{"model": "contrastive audio-text model", "dataset": "read English sentences (LibriTTS-R)", "train_examples": 15625, "n_mels": 64, "hop_length": 160, "input": "log_mel", "spec_augment": false, "win_length": 400, "tokenizer": "word", "vocab_size": 8027, "loss": "sigmoid", "embed_dim": 256, "encoder_arch": "wavenet", "encoder_norm": "batchnorm", "encoder_depths": [14], "encoder_kernel_size": 5, "encoder_stem": "single", "encoder_widths": [320], "text_encoder_causal": false, "text_encoder_width": 128, "text_encoder_layers": 7, "text_encoder_norm": "layernorm", "text_encoder_norm_position": "pre", "text_encoder_activation": "quick_gelu", "text_encoder_mlp_ratio": 2, "text_encoder_head_dim": 32, "text_encoder_fused_qkv": true, "text_encoder_bias": "all", "text_encoder_qk_norm": false, "text_encoder_parallel_block": false, "text_encoder_inner_norm": false, "text_encoder_moe": "expert_choice", "text_encoder_drop_path": 0.05, "text_encoder_num_experts": 16, "text_encoder_moe_every": 2, "text_encoder_expert_mlp_ratio": 2, "text_encoder_experts_per_token": 2, "text_encoder_shared_expert": false, "text_encoder_positions": "learned", "residual_init": "none", "optimizer": "soap", "beta2": 0.95, "lr": 0.0047, "beta1": 0.95, "shampoo_beta": 0.95, "eps": 1e-08, "precondition_frequency": 32, "max_precond_dim": 1536, "one_sided": true, "adamw_lr_other_params": 0.0021, "steps": 7100, "batch_size": 64, "epochs": 29.1, "lr_schedule": "cosine", "final_lr_fraction": 0, "warmup_steps": 140, "weight_decay": 0.2, "adamw_weight_decay_other_params": 0}
Rows from block 3 of the text encoder of a small contrastive audio-text model, named by matrix and row number. Rows with one number within an expert belong to one neuron, the router's apart. Each number is 500 + 40 x the weight over its row's rms, rounded and kept within 0 to 999. All counts start at 0. Numbers have three digits each.
Before each expert's rows are labels from the 100 texts, of 14976, where the router gives the expert most weight on average: "fires on" is the input token at the peak. Only what is clearly more common there than usual is listed. The data: read English sentences (LibriTTS-R). In brackets: how many of the 100, against the usual share in percent.
# router: router (text_encoder.blocks.3.mlp.router.weight, 16x128, trained with AdamW), inputs 0-127
# up: expert up (text_encoder.blocks.3.mlp.up, 16x256x128), inputs 0-127
# down: expert down (text_encoder.blocks.3.mlp.down, 16x128x256, transposed), outputs 0-127

# expert 7
fires on: "<end>" (39 vs 6.7)
router.7:549529452564515495473566560440491491493448540543439544455488457500510496502452521547493477532570447534488480533498485506471485515510484504483497461516540500470556485584525549457447461522508458514553528446505571448515524550504468504417520413583499431488507475489444483509475493475560457508485520464505577558529432548469437560528434446479439416436504473514431517485514506490490494565451
up.0:462533492519466591519498436456471504500518522449499497577533405577516496478512460583572515566520548546514444453543526514483480512454498471498496384493479491537528533555476446525532424590562485551461563466492500587544539458440510505485569513479481476523525483458500480453493506492544546463493505469478453502517502560440460459512456502531512481529531523529532490474573522448494444548505
down.0:401541521522491499497547521515464501480510469476564550505601454457506495448475512493588566513483482479504494426500543451489520464507421406473495496493466497508502527462486530455544577467474477484565528544593501491532550465562457519492480522488430494431501513474483564474573435424524529519505489505455470467510596479532561524487500577564533516502502496490442489514540535547522477442506
up.1:576472492397453480440478447443486518500503480478557544566397473460469443552538509481437471544425519436499492514461518552531505547476515554543592481501519482473448513547528443428480468494517465519529574468530485528531487484501517537530524490501523573492497531501496504458484533480473577457444507526525446510500491526550494413497571494460475511480483512547465473557486433561484410483513
down.1:468527494437473489470503573545486487521480482485509602514471458503471485508464492525555505516494464568465462528607420444488505451506529511500527448539481501451526555536524492451489505479476493516449499457567528547538531488521472511484515421504495537487476506515440499470479543458508444469538493463464481453536524540560577580469406498490519423510571428523501515444437480447526577587458
up.2:558509477491476497436578484468536517475539499447484429485501494531500472494529524534528483617600564518473518458533471590470535512453505492523478449511460510499516477572483456527459422519525453496470557466423513545504479512533476533453488488506545489506510508453491512472518598433514581494496494511469408501511572531453445490536519504493478455509560552574559522501593488479485446499514
down.2:383493461564526519482564522486464507474545425495554579492598460434494547498497542509634535529483498522498487406551437492480494474455429429515498498524477544497465553520541513478481529502481497491511466537568482487508533475535496537560493482536493544483468494465502537482572475425523543501551466538471459481512542495517581544433528533504545502504454499443468490446472542511512547501492
up.3:534455493471511561463502446492487509491540467466502470608524463533527467557523448560484478547453534517479438505552490511496522530519511464512472435517533479483466524588458439477523491507500463544437585455526441534503517456484533503429565562494577590539523546477454516508432552501563486443469464454461457555500503554477471482505473486514542541525489493540538442495501458511466392523559
down.3:450557498475481532523551523483485461490486503488552540508602427474472437424457523496574532558516492459504483465517527427488474430465457459473533484523415508529478510482477514460541588471442464472488555555590480532538538483551506488535535447516461545491470500461460557499542458468506533520520468469439475439591600527539555545495463504513520497539534451491454465535537528504543493514537
up.4:470539504468445439524518446429487519459549501485491514562573480589465557489505525551593542494511486554488470443545467542495519512411514560553511444548543507560503539467518510550467433530543461503483441476482507527548510481502553511434474472456566472537454467537509477496509546499494584547542538490456475561502541512404485521468460438529436511502520582533538516483561485472517486508524
down.4:399482547525532556505571494497446546461507463460548529521564530430437455429552492504568461544513445478511497412496540439463537505475433411504497525486475524488497522503481512441504545465477517488552505565523498445530516505533497569506516563510472469469446505452508475507615428447535544580507485482500443477466534471511576518462525539490514531505468537497443446502488556510472485481511

# expert 2
fires on: "<end>" (16 vs 6.7); "said" (7 vs 0.6)
router.2:497436575471542507481520410424498492494549480479475456446516510520549531458501525535541500509541524444523503575541420526505510634503493500465499523528523430487455508466534461507478490506554521530518468520498502520572450553569512548488468503465496447501546411595469485534524499479444472538528470441543565427462511506477517443528518448479450516436448541462515496493534470434538497458515
up.0:480469480533483504519578445510522457487558500411518405522535516487565496517542531471495513531515512521469461553487517522543519476498467501529551506533545517505531499514451578526531431474581522493427517482513457470558514530451433527553470509524559484569533471554482501500501504445536544483494524554536600478496515532545480538532469506485543472512553481523601502447487475343525473537499
down.0:557556524584475528504464519489467510556444526419480462525512466486475496465439448495541490489504475494528457521487534503471529528528536499556502470533508512499636559511510516452488530498479510473464484549544466462518476437575559526532487497509554437518501574429530515494571480540463476527440529531524534524551468486445560430519524498481518470497537400454424499454530442455480528406524
up.1:511492490478559521539484540496477562476486516423465449568576442482597526500482513470569505447563480497426445459458493442522486476517485499477566461548491530471528540501507461543532583503531449482567500487426485483510499491554459528482415502479495444562527484495437531525433488457551577487446470485517454537501537464546467483443500479435476511502535532471543445501560487430543464498561
down.1:452470541418504469498488467487523462466585459564531543566486503483521467540555564491456549527531507490492538470528469499531469503488477470424497536436521501532393460472495481535543530493518457521523538503468521529508518557446467475457488555487492510502475440579463498507472545449540541527585460477464407496453561519561454518477524524550510525476463580476577481522480556552541431569516
up.2:482480482487492477480597460482494453488529466406498486542497478478527586572529506499371522552505510531453449530464503512565494463453476459547497497574523520473537467538464567485510409467539485525513518484510436478544550573462469520590456513518545486530510417508481512473539500471538557462480523517483536464528528544489481515531485497465522467506557495573583505500493468465579458556539
down.2:531521451569527504548508559513488476550436515466512444451514509494456507429473487519542476454511490484545468506498508521452539515523515514545503472542500484478592520549522515484452462475501545482451530503535507477496460430607538493529544461514536489555509539431518470498554465550476445492469499557532567497529464466456524482521449503424497505529559352506439571469546471439465576451529
up.3:473499477486540486528539464494491418534536504441517439472486479440552471538550527493496523509498516486479438527507515498548466463489484426472552496537495505489504492508445522516522525458551499501450521482475470465522503522466473530560482502544527533576521495519458506514491495467524486530497517538555569507481510532560460582542501569472537474533574469548603532453496477302527593538473
down.3:551546495561489540502514543526484542524466540443447440502507494540501516462432435480562460492468481491497468546468549503476551510505541542585497457547519519488591563536499501462503498506478512423509442529547462486528468455494537563537459483450513438495524563453545507466528462560470446479435549526544527549549473501435576467545561497512476507520500421484438480444506423535500491414475
up.4:480506487497561520522409496517456452512524536545518519499505495503469391496508452537462497474503504448479435499486491440536474552488433462464507575468418534485465533506510480465514515488521510505484529525469535498459442490509540558575538532530443493552500502479500541513506482492493519518494485568513402520441488468546466578494524561449549481503531476581529516488498513387484652512447
down.4:490479482556476549453537558550479541468493577471469494448433462548509567466484475451551461483445522469473524548475524489423513480501569604574482424494491476475560508504439483530533505495439508449580440481481489485476478469516505531522476544485525549459510524472544498492490489518491390466453555512549609550590481524492553483531506476527451524509501510509476512507489466583492488457455

# expert 15
fires on: "<end>" (37 vs 6.7)
router.15:468506516490517511436566459476467492535473566442531583472489539506469509499488486538517523555469418495488437527524451511570568524468534508512539484494496514411471539465498473432516426478502594562575463526553541428490459461509527542530454492431467473448547494477527445544514432470464512553444499487578570481544477537470565531549457503467528507469441523494456521461487471518531468488460
up.0:479431513562483487485552467502458571585510497467455487553519435473460384492559458475526497518505525394500506520541442488512489483539489466500513522476394481529467547454487471497545596504493521545494504442400483497473549524498552492559486516543505544494529490533491471531525488466501528549475555442470555498428454489435549458539523507564479578523520540534489508541506505473520542551471
down.0:452498522494497482518578460497497449513474446432477403520554527529457459523508476517527541557535586462468549516464477536456522528445467493531503522446504517566464473436487569549473434561502461581492495494452526507524557522487558565521522519450424447490477452449492528562552503506485549501442481485507511501566471502444476495494552472561452538503466497534550505454477540505558402434517
up.1:497508529544489541520496485470502545485536516415479451502527496447563423462511491529503512559516529501478515447434520465552481493504440484485512557491437515530479518503584526513459516484519463545515516520438483490424479573480551494499473509469482588531505547485486562472533467374541429521461592474506412520416474532426426464528607469470530476501511505471503529513509532490542526509494
down.1:438495497474503523507541480481474469476529402468519429535549520482492475498558450476472575542503567536491546518452434500485492496469411497510526528456462524481463478478447522493464350548504510543516501517448517533523544528510535542443497527495452485506521432512483548573549513514479533530465453511516438463555573496487476487490558514494463606546479510484590523491476511500514402462476
up.2:441484430565537446547495594481526487558521509547502483490526514457524522482514465468435534494507471519484435481629533458483502524516516486465564461467519504535531464471589445505470430468436511479450414512561438556561545456485527452485470478494527498451499490534479496436437491541472490481546492494538617533524511458530525486447477480497470541481518496485496548492510520429517441546464
down.2:516534487494581509413480531528485528491445513459493419469578523474447496606603532533526452493503515477518438531463502437543535544516505487574543502511531493463457482521514494496519512522514458518520526460522500465527500570471456499517524542486441507531496548544496529541525472501459516530499539407545499509449501430478484441492561553505536542481477425592538497447459454492482435476601
up.3:563501510547497446506475429548530484521537456465510519545501553511480446496558488508384581436493492480485460535510478507471502449525512531495532498499542512497510483502540433562489617526507455493425500514499440461531514397504501517531484541467525526471499502525466561444521523542510508438503506511523599524434494480490533424446492520516502536526489435401578454485496452435553472505510
down.3:483513498556476565484525541502454524458438551530468513471500536534479461472456509516572422549493474449527420477447482459564534435450532527552449476547488525528460448489505521548518579521495462429474465493540553487476498545498493546521508496460461467509465482503512478577591452512513556530516538445472535514524429438478470551454481484497518486387459443586454500454533507473470479485557
up.4:502493519487523484537507441526498468516476467426527600554568549501437522489557477542369606427477517451494483554518490431464524499507506513484532492517488531474529544494563444557494554563440464498402543478532447495506481496425512545530527519473468528498433499520445537446544508540466494453447501461504510501502532459527509490537487514455437536540491474460585484483482481457538453490490
down.4:507514518555482497454472565504497539489441523525451494455493551555483504533451496519506455488537451466516398513455485479562507481517512516500416480555520453505490455483522481522510598488514488441471441465528485469480483587519430524526486522503449494505465516475502440534496469486536490485541563440483538526460433480462447588471454468507527448362432491515393505520508496481474559538547

# expert 10
fires on: "<end>" (41 vs 6.7); "the" (12 vs 4.7)
router.10:502524408491451476496507541539526521554510446521556554519482483486462437443477514477509447523507488519538450498506549493540478577522502492558472472484525531523499513441526488483464432417526440561572443518417565576501505512484514567476524506575491507481516520442456515440474437457461559494490489561454455564494485513485484441473492534574455541438447517549441459514491527544458552503565
up.0:527517458463506509496563494486534516531498544497478425438502478548451538435497566533564489502500411468509441496552493479546446467519526398517513482483517487516496425516487510472553498566494453516523529525538552515518549548398534453527548497524515605524447480475498427512456532473489476525504480492533530517436438554504521520588504562478475467500472485455516480492503503624427487545491
down.0:469404550473497503492500478446521473501496520490523457492520482455541545489506543446579526565542503449502477504493480475466495476477508443415551532512533512454469503450492503519478566511495495507511487517548450497495480391553531596483440628476477504499522490555481505498469539460498503565507519458511557527550511529563554398516457485470479445491491527426522496486448464417483430438470
up.1:501500518452430496550445509472515493487448556516473600551530509541493467484487434513514486498581515478506524467496468503452519520502491457531476544524458499472567560484534528514471498473513487519481472524479506581538484519492501546350461516486508486525511557490539490534590539554496542517414533552527405483564498451455490485480532490551455585522508446532490422496562577535463484491458
down.1:539600484469523550534491486526448456472446467440503525496464484472514531534442521536463495422481521489496579502468462523559601509518482488560511467510462457498544476515483470474490506552519520469488561503537489514528502537525470467545551409515450456484521494488518540546542438502454517498494486543564542420474476403427486574498560489465528524499508496494433519440558578600458532513494
up.2:448497499504497513492524473490451461471478537514503607493483479567519488514534560436576460509490452459461512494510403554501457483473419517508518490475428506455520501570489587536513410517525506515555549469439524513577472523489474498459491470545500532484513549457491499562542536465503597496433532485553441445515488543513443510491522472622451497514461506554527480505540520543453526481530
down.2:491553432473531512500510505501538467491471455515529578552458459503508489496482500524400531457477468577546542467597481564512505516572500569520549448505544495479540550544533490390504515462485523507440501483557472506509559473498468490548497444449544509459495480447452485457463510546536422488505446525516543449491512462459560577551560529539500483609509535495501489453495518577501520513498
up.3:411527498455520497462514438448460425415503490525542559480492467553470508510572545509550494545544506483462499468502432563429545505441443476548471456516513456487458504536496544474568355530525539560486547506507536521581510531542488463487538478538505543475493490460535443503520551463459533485514470454510493461485537521568459475480461497564451506502538500515520537525552518452481480458574
down.3:503551421484498514475516517540506475501459469498525533448502469530488587478453543524557485524537514532514501471591449500445505502545480490533528436464508502452537487518519486399504569459524546554469548504474532463511561493557490506496565463493503487467494455455446497499464480538564425446546455474487504442548464435462500583457540588536498426604535536537476539431447527509486493530500
up.4:543455479557472466543507487542501464511483522463521497459466476474538578520464439481370540515535507495516537507538515466467526399516565521472573436482532453495527538483491515446457554547491611519508449498583470444434496457506527511509535501517524525489504480490498524508490541529506409525494477491600586497538485499505552518541483510467481432529561449486503524485429489470544513435457
down.4:490522495548470508466526586504494530506551484551466509552514517553421438488524453537474499476400508480481487563456493530515482584513530552537468487473489494576467508535542492559487417447492466475533503482430545517492468575456479448490502493504519562569512537506496505487480446469519557459495542474463431537490492517468498547493454478495491574455523445583543474525503540541527610599498

# expert 13
fires on: "<end>" (29 vs 6.7)
router.13:520504482544533523410490494523534512478530491545514465468503542549518547444448504531485533505560500516520501501452566578523516580536448455512461497438538497520531407504451516536460511462518492528557533478492534442502524572548431517429553474548503421544524431504495543495506403470517513509535485442483523441411478484487461565503447548542505507380531472497436494515517524480540483515483
up.0:454523486491452435531442536512505522470527493528515449502593457479476497525473501559579555476398472514442455434524506513486514491451455484529509523545524478543490497476549414506540518525385429516486580511508545486543456500424532512521523543480473547526507522542475544555496490538496423526589549552480518548537469506524530431488499510466509451501431519488522536553543518482510495563569
down.0:498575546460575542481565506454519501496509480495531573559546523599489486434540538512476455440530500481496392440571435546502450466542488556465493444532501512483475496534486459495475461489506465535490483548523535520528543562547485515447531527463543429473513473535485458488483537493484459461498463465521469503490536501543447570571476560513524577527472552428460466484464477554512416529476
up.1:402543466555453444475434532538545483458546507549493480453559490513481477538452504558556555508459517474454486484531493547509501533424399447504493558556520504518496549487482481539531515502400486552536493493522547446519485497443544506545546547486456623528499512540463504547498479507519444503516471540476491539541456536544493461521550519503540465511468456451549469569484528476519444552569
down.1:502605561438558529473566466460534521502510490493508573572536514592504493437519546551522470440523496460475401469518436534524469449540495524474494456517487484466486513541500437501505466502493473548460508526531528494507540594531455558473555490483541454467517487568473470504500477517465530480518502422535456509495556509520429547542467516482519574536472546443460458500471455547513396500474
up.2:521511484547565503509524599485542533498463510488492567450469452502561490454505524498533427519532503523539507512531507492520451491532549532539556474415405501562529522492522450570434510549524539495492497477451473569456516524522478537428505487507581457450504494488508477526496506451499528520470512455539451516539581515442491555462512533494533460480517486546498489554520528531529678508495
down.2:514437434502402425500440516502495508511517520530448434480459525498523537557479452482438521545496478534491556520457534456459540575412505499532499537441538520565434490454454557554530481472489574478529512502473486531497414532456461477568469482475487528507490539458513494440490476522481523432543482523451560535447457527434524438451562449519512480492435475544554512473490553438487518538494
up.3:424534502517525500501504505477503496494467469492502538447540485485492453445508516533504457503480522487516586483519475507560519407504542548456466466463421464524466468478470451518489484539513540558453511510466490484427548564529516497522486450470553527524368501491494444492544511454473528588476530474494446407504553479541457559415489521489527468526501501476532487513483436440547637486533
down.3:501411430499466461436455508532524558493518484560500442538509513477531595561468460492475467538483497516460519546418544504454514529448496489517520544451546545525422497472447491574515549556419556470543470462506496489499459513448511546479495513473533565461531488550516513446498443518515498486538531496423515574486503511389535468471531444493484486462438495477513521521439561460472533577499
up.4:562502439512539531468479562521511509546493517470503439512413488491486474544500526470546452454462483564475429474424510444464486599505529496571551472467508552534510515437549530555447448452553471438527548448445501573550441457541481524552515513510513466468480515497502496508530499468510553498417474548532555542513506515459499412447533541502522528471495445583523530472506463466474565467484
down.4:512481427551470494553517495543472505466475561477445479428470501486570516486509517527486462525505482517536549440493581430586480520492581526577483517529488523520551490488445567534536450504546525548463517550518497487473510454497534456551508519543511566538484540417522518541557526481487506502445487519523570471542423477466507466399459491484494433477580498550506471499561550458520491461580

# expert 0
fires on: "to" (8 vs 2.4)
router.0:517493509435551573444546424473495435461531494447556470414489485442497606476482577555504503563545551496523494533536471522518550549469521461483512479483537534484498489483465490478460490482514482561558528512513499452573496552532470508421483461514462443464549459515490478459530477426465473540459431450547533478507466575488502487542449493493454429398530478457480467465541468515528536478485
up.0:448567466538529424506515545502467461511470552504449457572487453458467398530499425508413562495541471520466522490514464473524435482462539488512518507637524479485535505510457525537489497574452503511421526464499496484470518506475459537499548450519504514480548463518534514501461513444484510543513479493503512532485505480503526501466548498433561459557491520480494479557456522453527647562525
down.0:457441504532457554544436501480440541525525550547512384518452507466505593474489541469529489410504511431494483560497483547469504508474514510561538487463439493501474562481503548612525504529509462474488553466491517530453502459498494491512505568542478500553466594505472491527475457570426481502516512568497531516572482517439521458511506405478444557485505489509494532504549521488459426516501
up.1:510526476548509470498488550476449538562492459492518524559575456496503604472428509504498468549416463519516489554459579530529477405509496515484492557497480523500492534447455496518478535500498481451469493505504472475559506440441462514573449456488599479550495491507521496531519422461488551545503479472489531539502543573515511490491411460433515515459475447493505545476500517422507379467513
down.1:448492570552539450502460442506419503466515527546477553499545441537453476471564497543543488510545456502450468454557488490483491536474423413489534530514487476543562486453492521541575504509431507534485519505505569558464541490520584527492503569526501489494504483503532487514496468481518541517556489471537472475514522400547537546496570525487532502500541482545537532548480613477482583566561
up.2:483519479542494435552578550493412476555510545535494490506487477486446392523503431476461587522520463498475473461537483462531473456545601525487577530566516449505570529475478519521525562544432525477499538458462532541443466514491531530534575498510521526495496487515510442533513548483469495477458460486508570535505510477491501486509501529467558469509536488491523472486462493456548632589505
down.2:495472485501437566539464540494486551498550561473545409511471526493548648533502535480497490511471512492530491538421496547508518489499543547585464490469490533491399529528508524585512499524569540502537525526514464513495484483508483481569535513489508523573467584458489503475486458525458492489511513576495531551529469524374503480503495481493431539468463547506488497476558483545448431475470
up.3:511468508495473487493491549515539485504531495519535585587514501541533649489502492550494409530440487464489523520406494465495479527477518500559446480525422521461471539423487465536510553469549477490464502496499463483565452473490539494517487521483486536474497487528571531481490482510536472497488509528487422526522587491539480484463428419491472547522534499571462581535453457528516403457504
down.3:494522517552517466472461480509491483445470466572440511482559481497460450497531525464472546464499475533498466456547560495522490520507413449461507516507536490551535520532487548485536469437468520516567536531472560551474514473552447445409448556530447490438483501490443477478530452383544513477573469485496503486453514519552516494499511572509534515452527489495492613532463541428437586491531
up.4:555456477482502548511457570470489498464498483523543483502471466516533550581488556490569523438512579519501522472465540509500526484455448491489469503505504534521487567487515553502479372519532460456550534569480508575547478450507565495504531486495524480499531471465483503508486524494487525499453475496457648447552483527475436558508526521525479486531505456528461538425509549445471451380517
down.4:462537505449524487495570519431493464540470496395465506447439455484467520511507386586533505480464526432452556497482482479491552492549558533486523512495451463506542478428530499501435479547568492555516509477497518504485476515494494533548566483513524416519535394500520471592518494494477544543443445537537485467514471476456528561501496523487515438483508485555519542464484453471556425532473

# expert 8
fires on: "<end>" (18 vs 6.7); "it" (14 vs 1.2); "is" (13 vs 0.7)
router.8:505471577548524500466468484552432517432519412508531477546486509435479567402478528530494538452518469512453531514504493428583518521524502443508503476474506510506517473422458413470500554454434505554524495508490511498406548487504434519511470568506476514455529473516483591444500464495473521544488514454521512432447511537577554520532453531519514467470554538457499463519459530534560470448532
up.0:441450519550510539465494523466478540531523583509488597534468501517524483509498486533538503535510572473462507581481467448504555418487457509469498439504492517494467558558489520512547539584485496464517459443558465456469585503523546452500513515429539446546549531495482568525481492439456569567478561478504437552517469549477517505559474440489502478453523541491513479451552486546534584509460
down.0:562451465490442481507502455529438491547495471441482525456511502525442531492452496489483467494515474479511490520473438474484497492538534502539443519483460462501605540540568592486473475519520503559469493487539493496502422397572521458463539466490557506529418496364506468476545449545528533480472433524460509523475473457505524448464442481543512498424521504453513568563516495492467573490518
up.1:578533481499626478503475499447460469490534576528515477529498450459528513561554435517584513465570508477468467489445524585512481542440515490567528488582486528518477540539441492535466498500412545460500487445529484543505512468462512514459461479519505407547461523479524488491484501422447551491482525498559514494533495539468543410487443468482443515482442527452524514481474475537507516568524
down.1:440489520447568516473519499444555483489499524482512465503456519501537490479553474508504536481496469470487468483497540509536524558486421517464510483542531535522401465480493448568522410509483436453565498493447548537497524576451502561515467512483418515505557513665507495474425582477479489507517548473519479448489511522535493495583528480466467503560485489544493490478483533482537420532441
up.2:543535467538594491585512476409409536447542541516464465538540463503502522519443550552557532467572511486492460453487518590474429551411575447473495582558443540454467491537457479497496511505478565468519528483519494530491410479493497484454507463516511447537519477438517459447512510464496550505460525464540473517525479471467509433472477480518477485496490543443525452497506487518479479564538
down.2:465505525448580517473514494462553480500503521488524456500471508497530492484559501496507527486530479483503464481479548515536526572475425519458498474532528540522403462496497468571505419496483426453559510498434520541516513573444479555516457527480425500516559531664511492475423577473486474507519529495527488453509509507534478506587531500462466509567480507552495471472466532492522400535450
up.3:434535432392531473535468486510435483364528447580467526521551533528496479508437585523552515508486512492505500452462563565474478511475471503479499607468538473506461482472554490548524548523490479502536539478561504500461473506520505479526503498497471584516455484481480504559525539429472415469468425541497523570479509454523442499468478538485492509510455519452487508523531569513482458496552
down.3:474475464431551491511518545406544489482526516542465474473483522551544491474540492472520488450517461508495460410508555496484485530522439569491525458508514505494445458524462484561496423525485478422575510504473531558517476518443536522466498544446480481470546556608522420469456531459522433536525493486557464453530515514534466555566542557431512536526486467534481457458472481534486444544414
up.4:437541473382512467548455491500461447407515446572503544508510512512463452529485568528553529501492532477527509490432554549484518514503498524500532622492538478498472482473516459576491599557476486505526536492574521515501448510525470473534497510491468569482473469514510517554514540432474411487468444556489538561516538473511449522470468533492471502505456535456471552513550542512478419490547
down.4:467466478453534497483520550386545524474528500558446485447506526557524486471524486469513501446494457512496443426526549524475449503498434583479494462519510490515478447519464529556516410525499480439586487489470540559521466529445520516428482539480472454441557547605542405447471531446546455545517474488551468468515525519507485540552522521451507521521475465515464473471462484527495449528438

# expert 11
fires on: "i" (12 vs 1.7); "have" (9 vs 0.5)
router.11:532485553492552518453552458478534472431538495473527543479413475422475567502488600593509482563575539481506489512503456553505538487524542503480458449504551562499549523496498523455469478514522492582536498455483459457535542541523513511409466530491483449508511454506465489482541482474495511539457461495567578478535438543487470478539409462518462448426560458490506477460543469522557493527490
up.0:449550535539540507551451581571617494508527534495528457460491519507482554551494446462568539490494550550470446535447586476483469535506503490472531517484502467537528476498501586551476501431516478447515573538488466515506506487490468470495469511522570518485505450568508501549429507501487434462462477453417487525481521586508469544512409553476507489484489497508556501536536505472521410441473
down.0:449463476559575512519505476455508510462538481503436486550516468502568392486556575490539502441449498510541471464510508508490457628536444560485467509444465541547525485512478592558516534433587491536528524520465478457533507485510513520444423485529552459519468524464463507491512475490567514561554438505533473482457507472513460505492529530514508564490436566451525479493576463510485510493512
up.1:497541519464572531476507504505495492501460489470496538439451476521466409498525461466382467419422513506501516455480559449499497501408527577538528535474430528470512534505457496491511537453433509561568465507506502487476470461464525564596549446477477571500473524404495490454500490528504458523513528502488507550512495493485473489493570561481475516570455532472496434506456478517530596508493
down.1:563518506505456489447501538566504525533502505556544488414458530501447539517444455505412486525563502501424517567494474526503485401506569500509528487541564450483513466543483459496452437568473487478537493433508545484459544513493464485492563435539459460465528520552497492517476500523452499397468544485511541484540424555465500513513465434448499407449556444499456502482452513516489481484461
up.2:516552535527540467466487538530478538520473522574481528454479499476507553478576449458443483492478495473512475456542509523501446419451478461499547569566509529491496520519463451514527568472508473424531489469528490479470579483475424465559530491475471470441540536411474490499480552461538455470571555508472536565481532543501541502500539522533487440560377543421511475493531493427456472526528
down.2:592509542506448517478491578547477467533418533485518473437410558491414559509498459486479475548504553510484527543475486502509532388450540437513534521538518475418526479531503501438458466529479555538528521517477553519465441480522566495489518541507498512493504534504492477516555452531497513506464556527468498518525473543528521469505431478440512480497581396593499570489498511483500433494456
up.3:559481518478481477519475534486453517545508491515516445494496590515558566482472470462458553534478483542458483421440523499494441487453438495489479578561529483489487514513512495504499354505507504390508490510469464535558501478535489493578492519520522428433528515441443475505574573477551504465572506517422476542538498579520485470442488518523507520491465443522530459450519547524484463478508
down.3:406490514466437489465537542525490478460467454400489595524457475420422455522564427534554479582498537464443491499502423485489528486502498464479533477465442507479532514448478476443488537489471513567501421500488465444466502557437561474510486511549535504520414466460534529535549466467487533580465537411488478520507470494466539481486513454508477482472480483498494515453487492506541441511442
up.4:572468509467529477531456543465455519550510513495517438457519566531503550503473424465458526476484494549473518437435496475483486573448473547529483567559529491488506511496526531511489332503460482387552472518478513565539455494535520514563514493539488441472492567462479515471594515512527481471532512547448521512569467567484508481491509504473455535476511420509486460472534536515507507445480
down.4:380514509445464482473566553504511499479485450398516606514474462423420489565548441539553516567528532484417490554521438514493523494508485455465530486493482516538524511462473465469502538512503500578533436487500496467494555566436536456536500483580517476519454474475512555551515498451496508560478538414488461511530464521460541544481533454538473456484494510501493506441471482488521451523464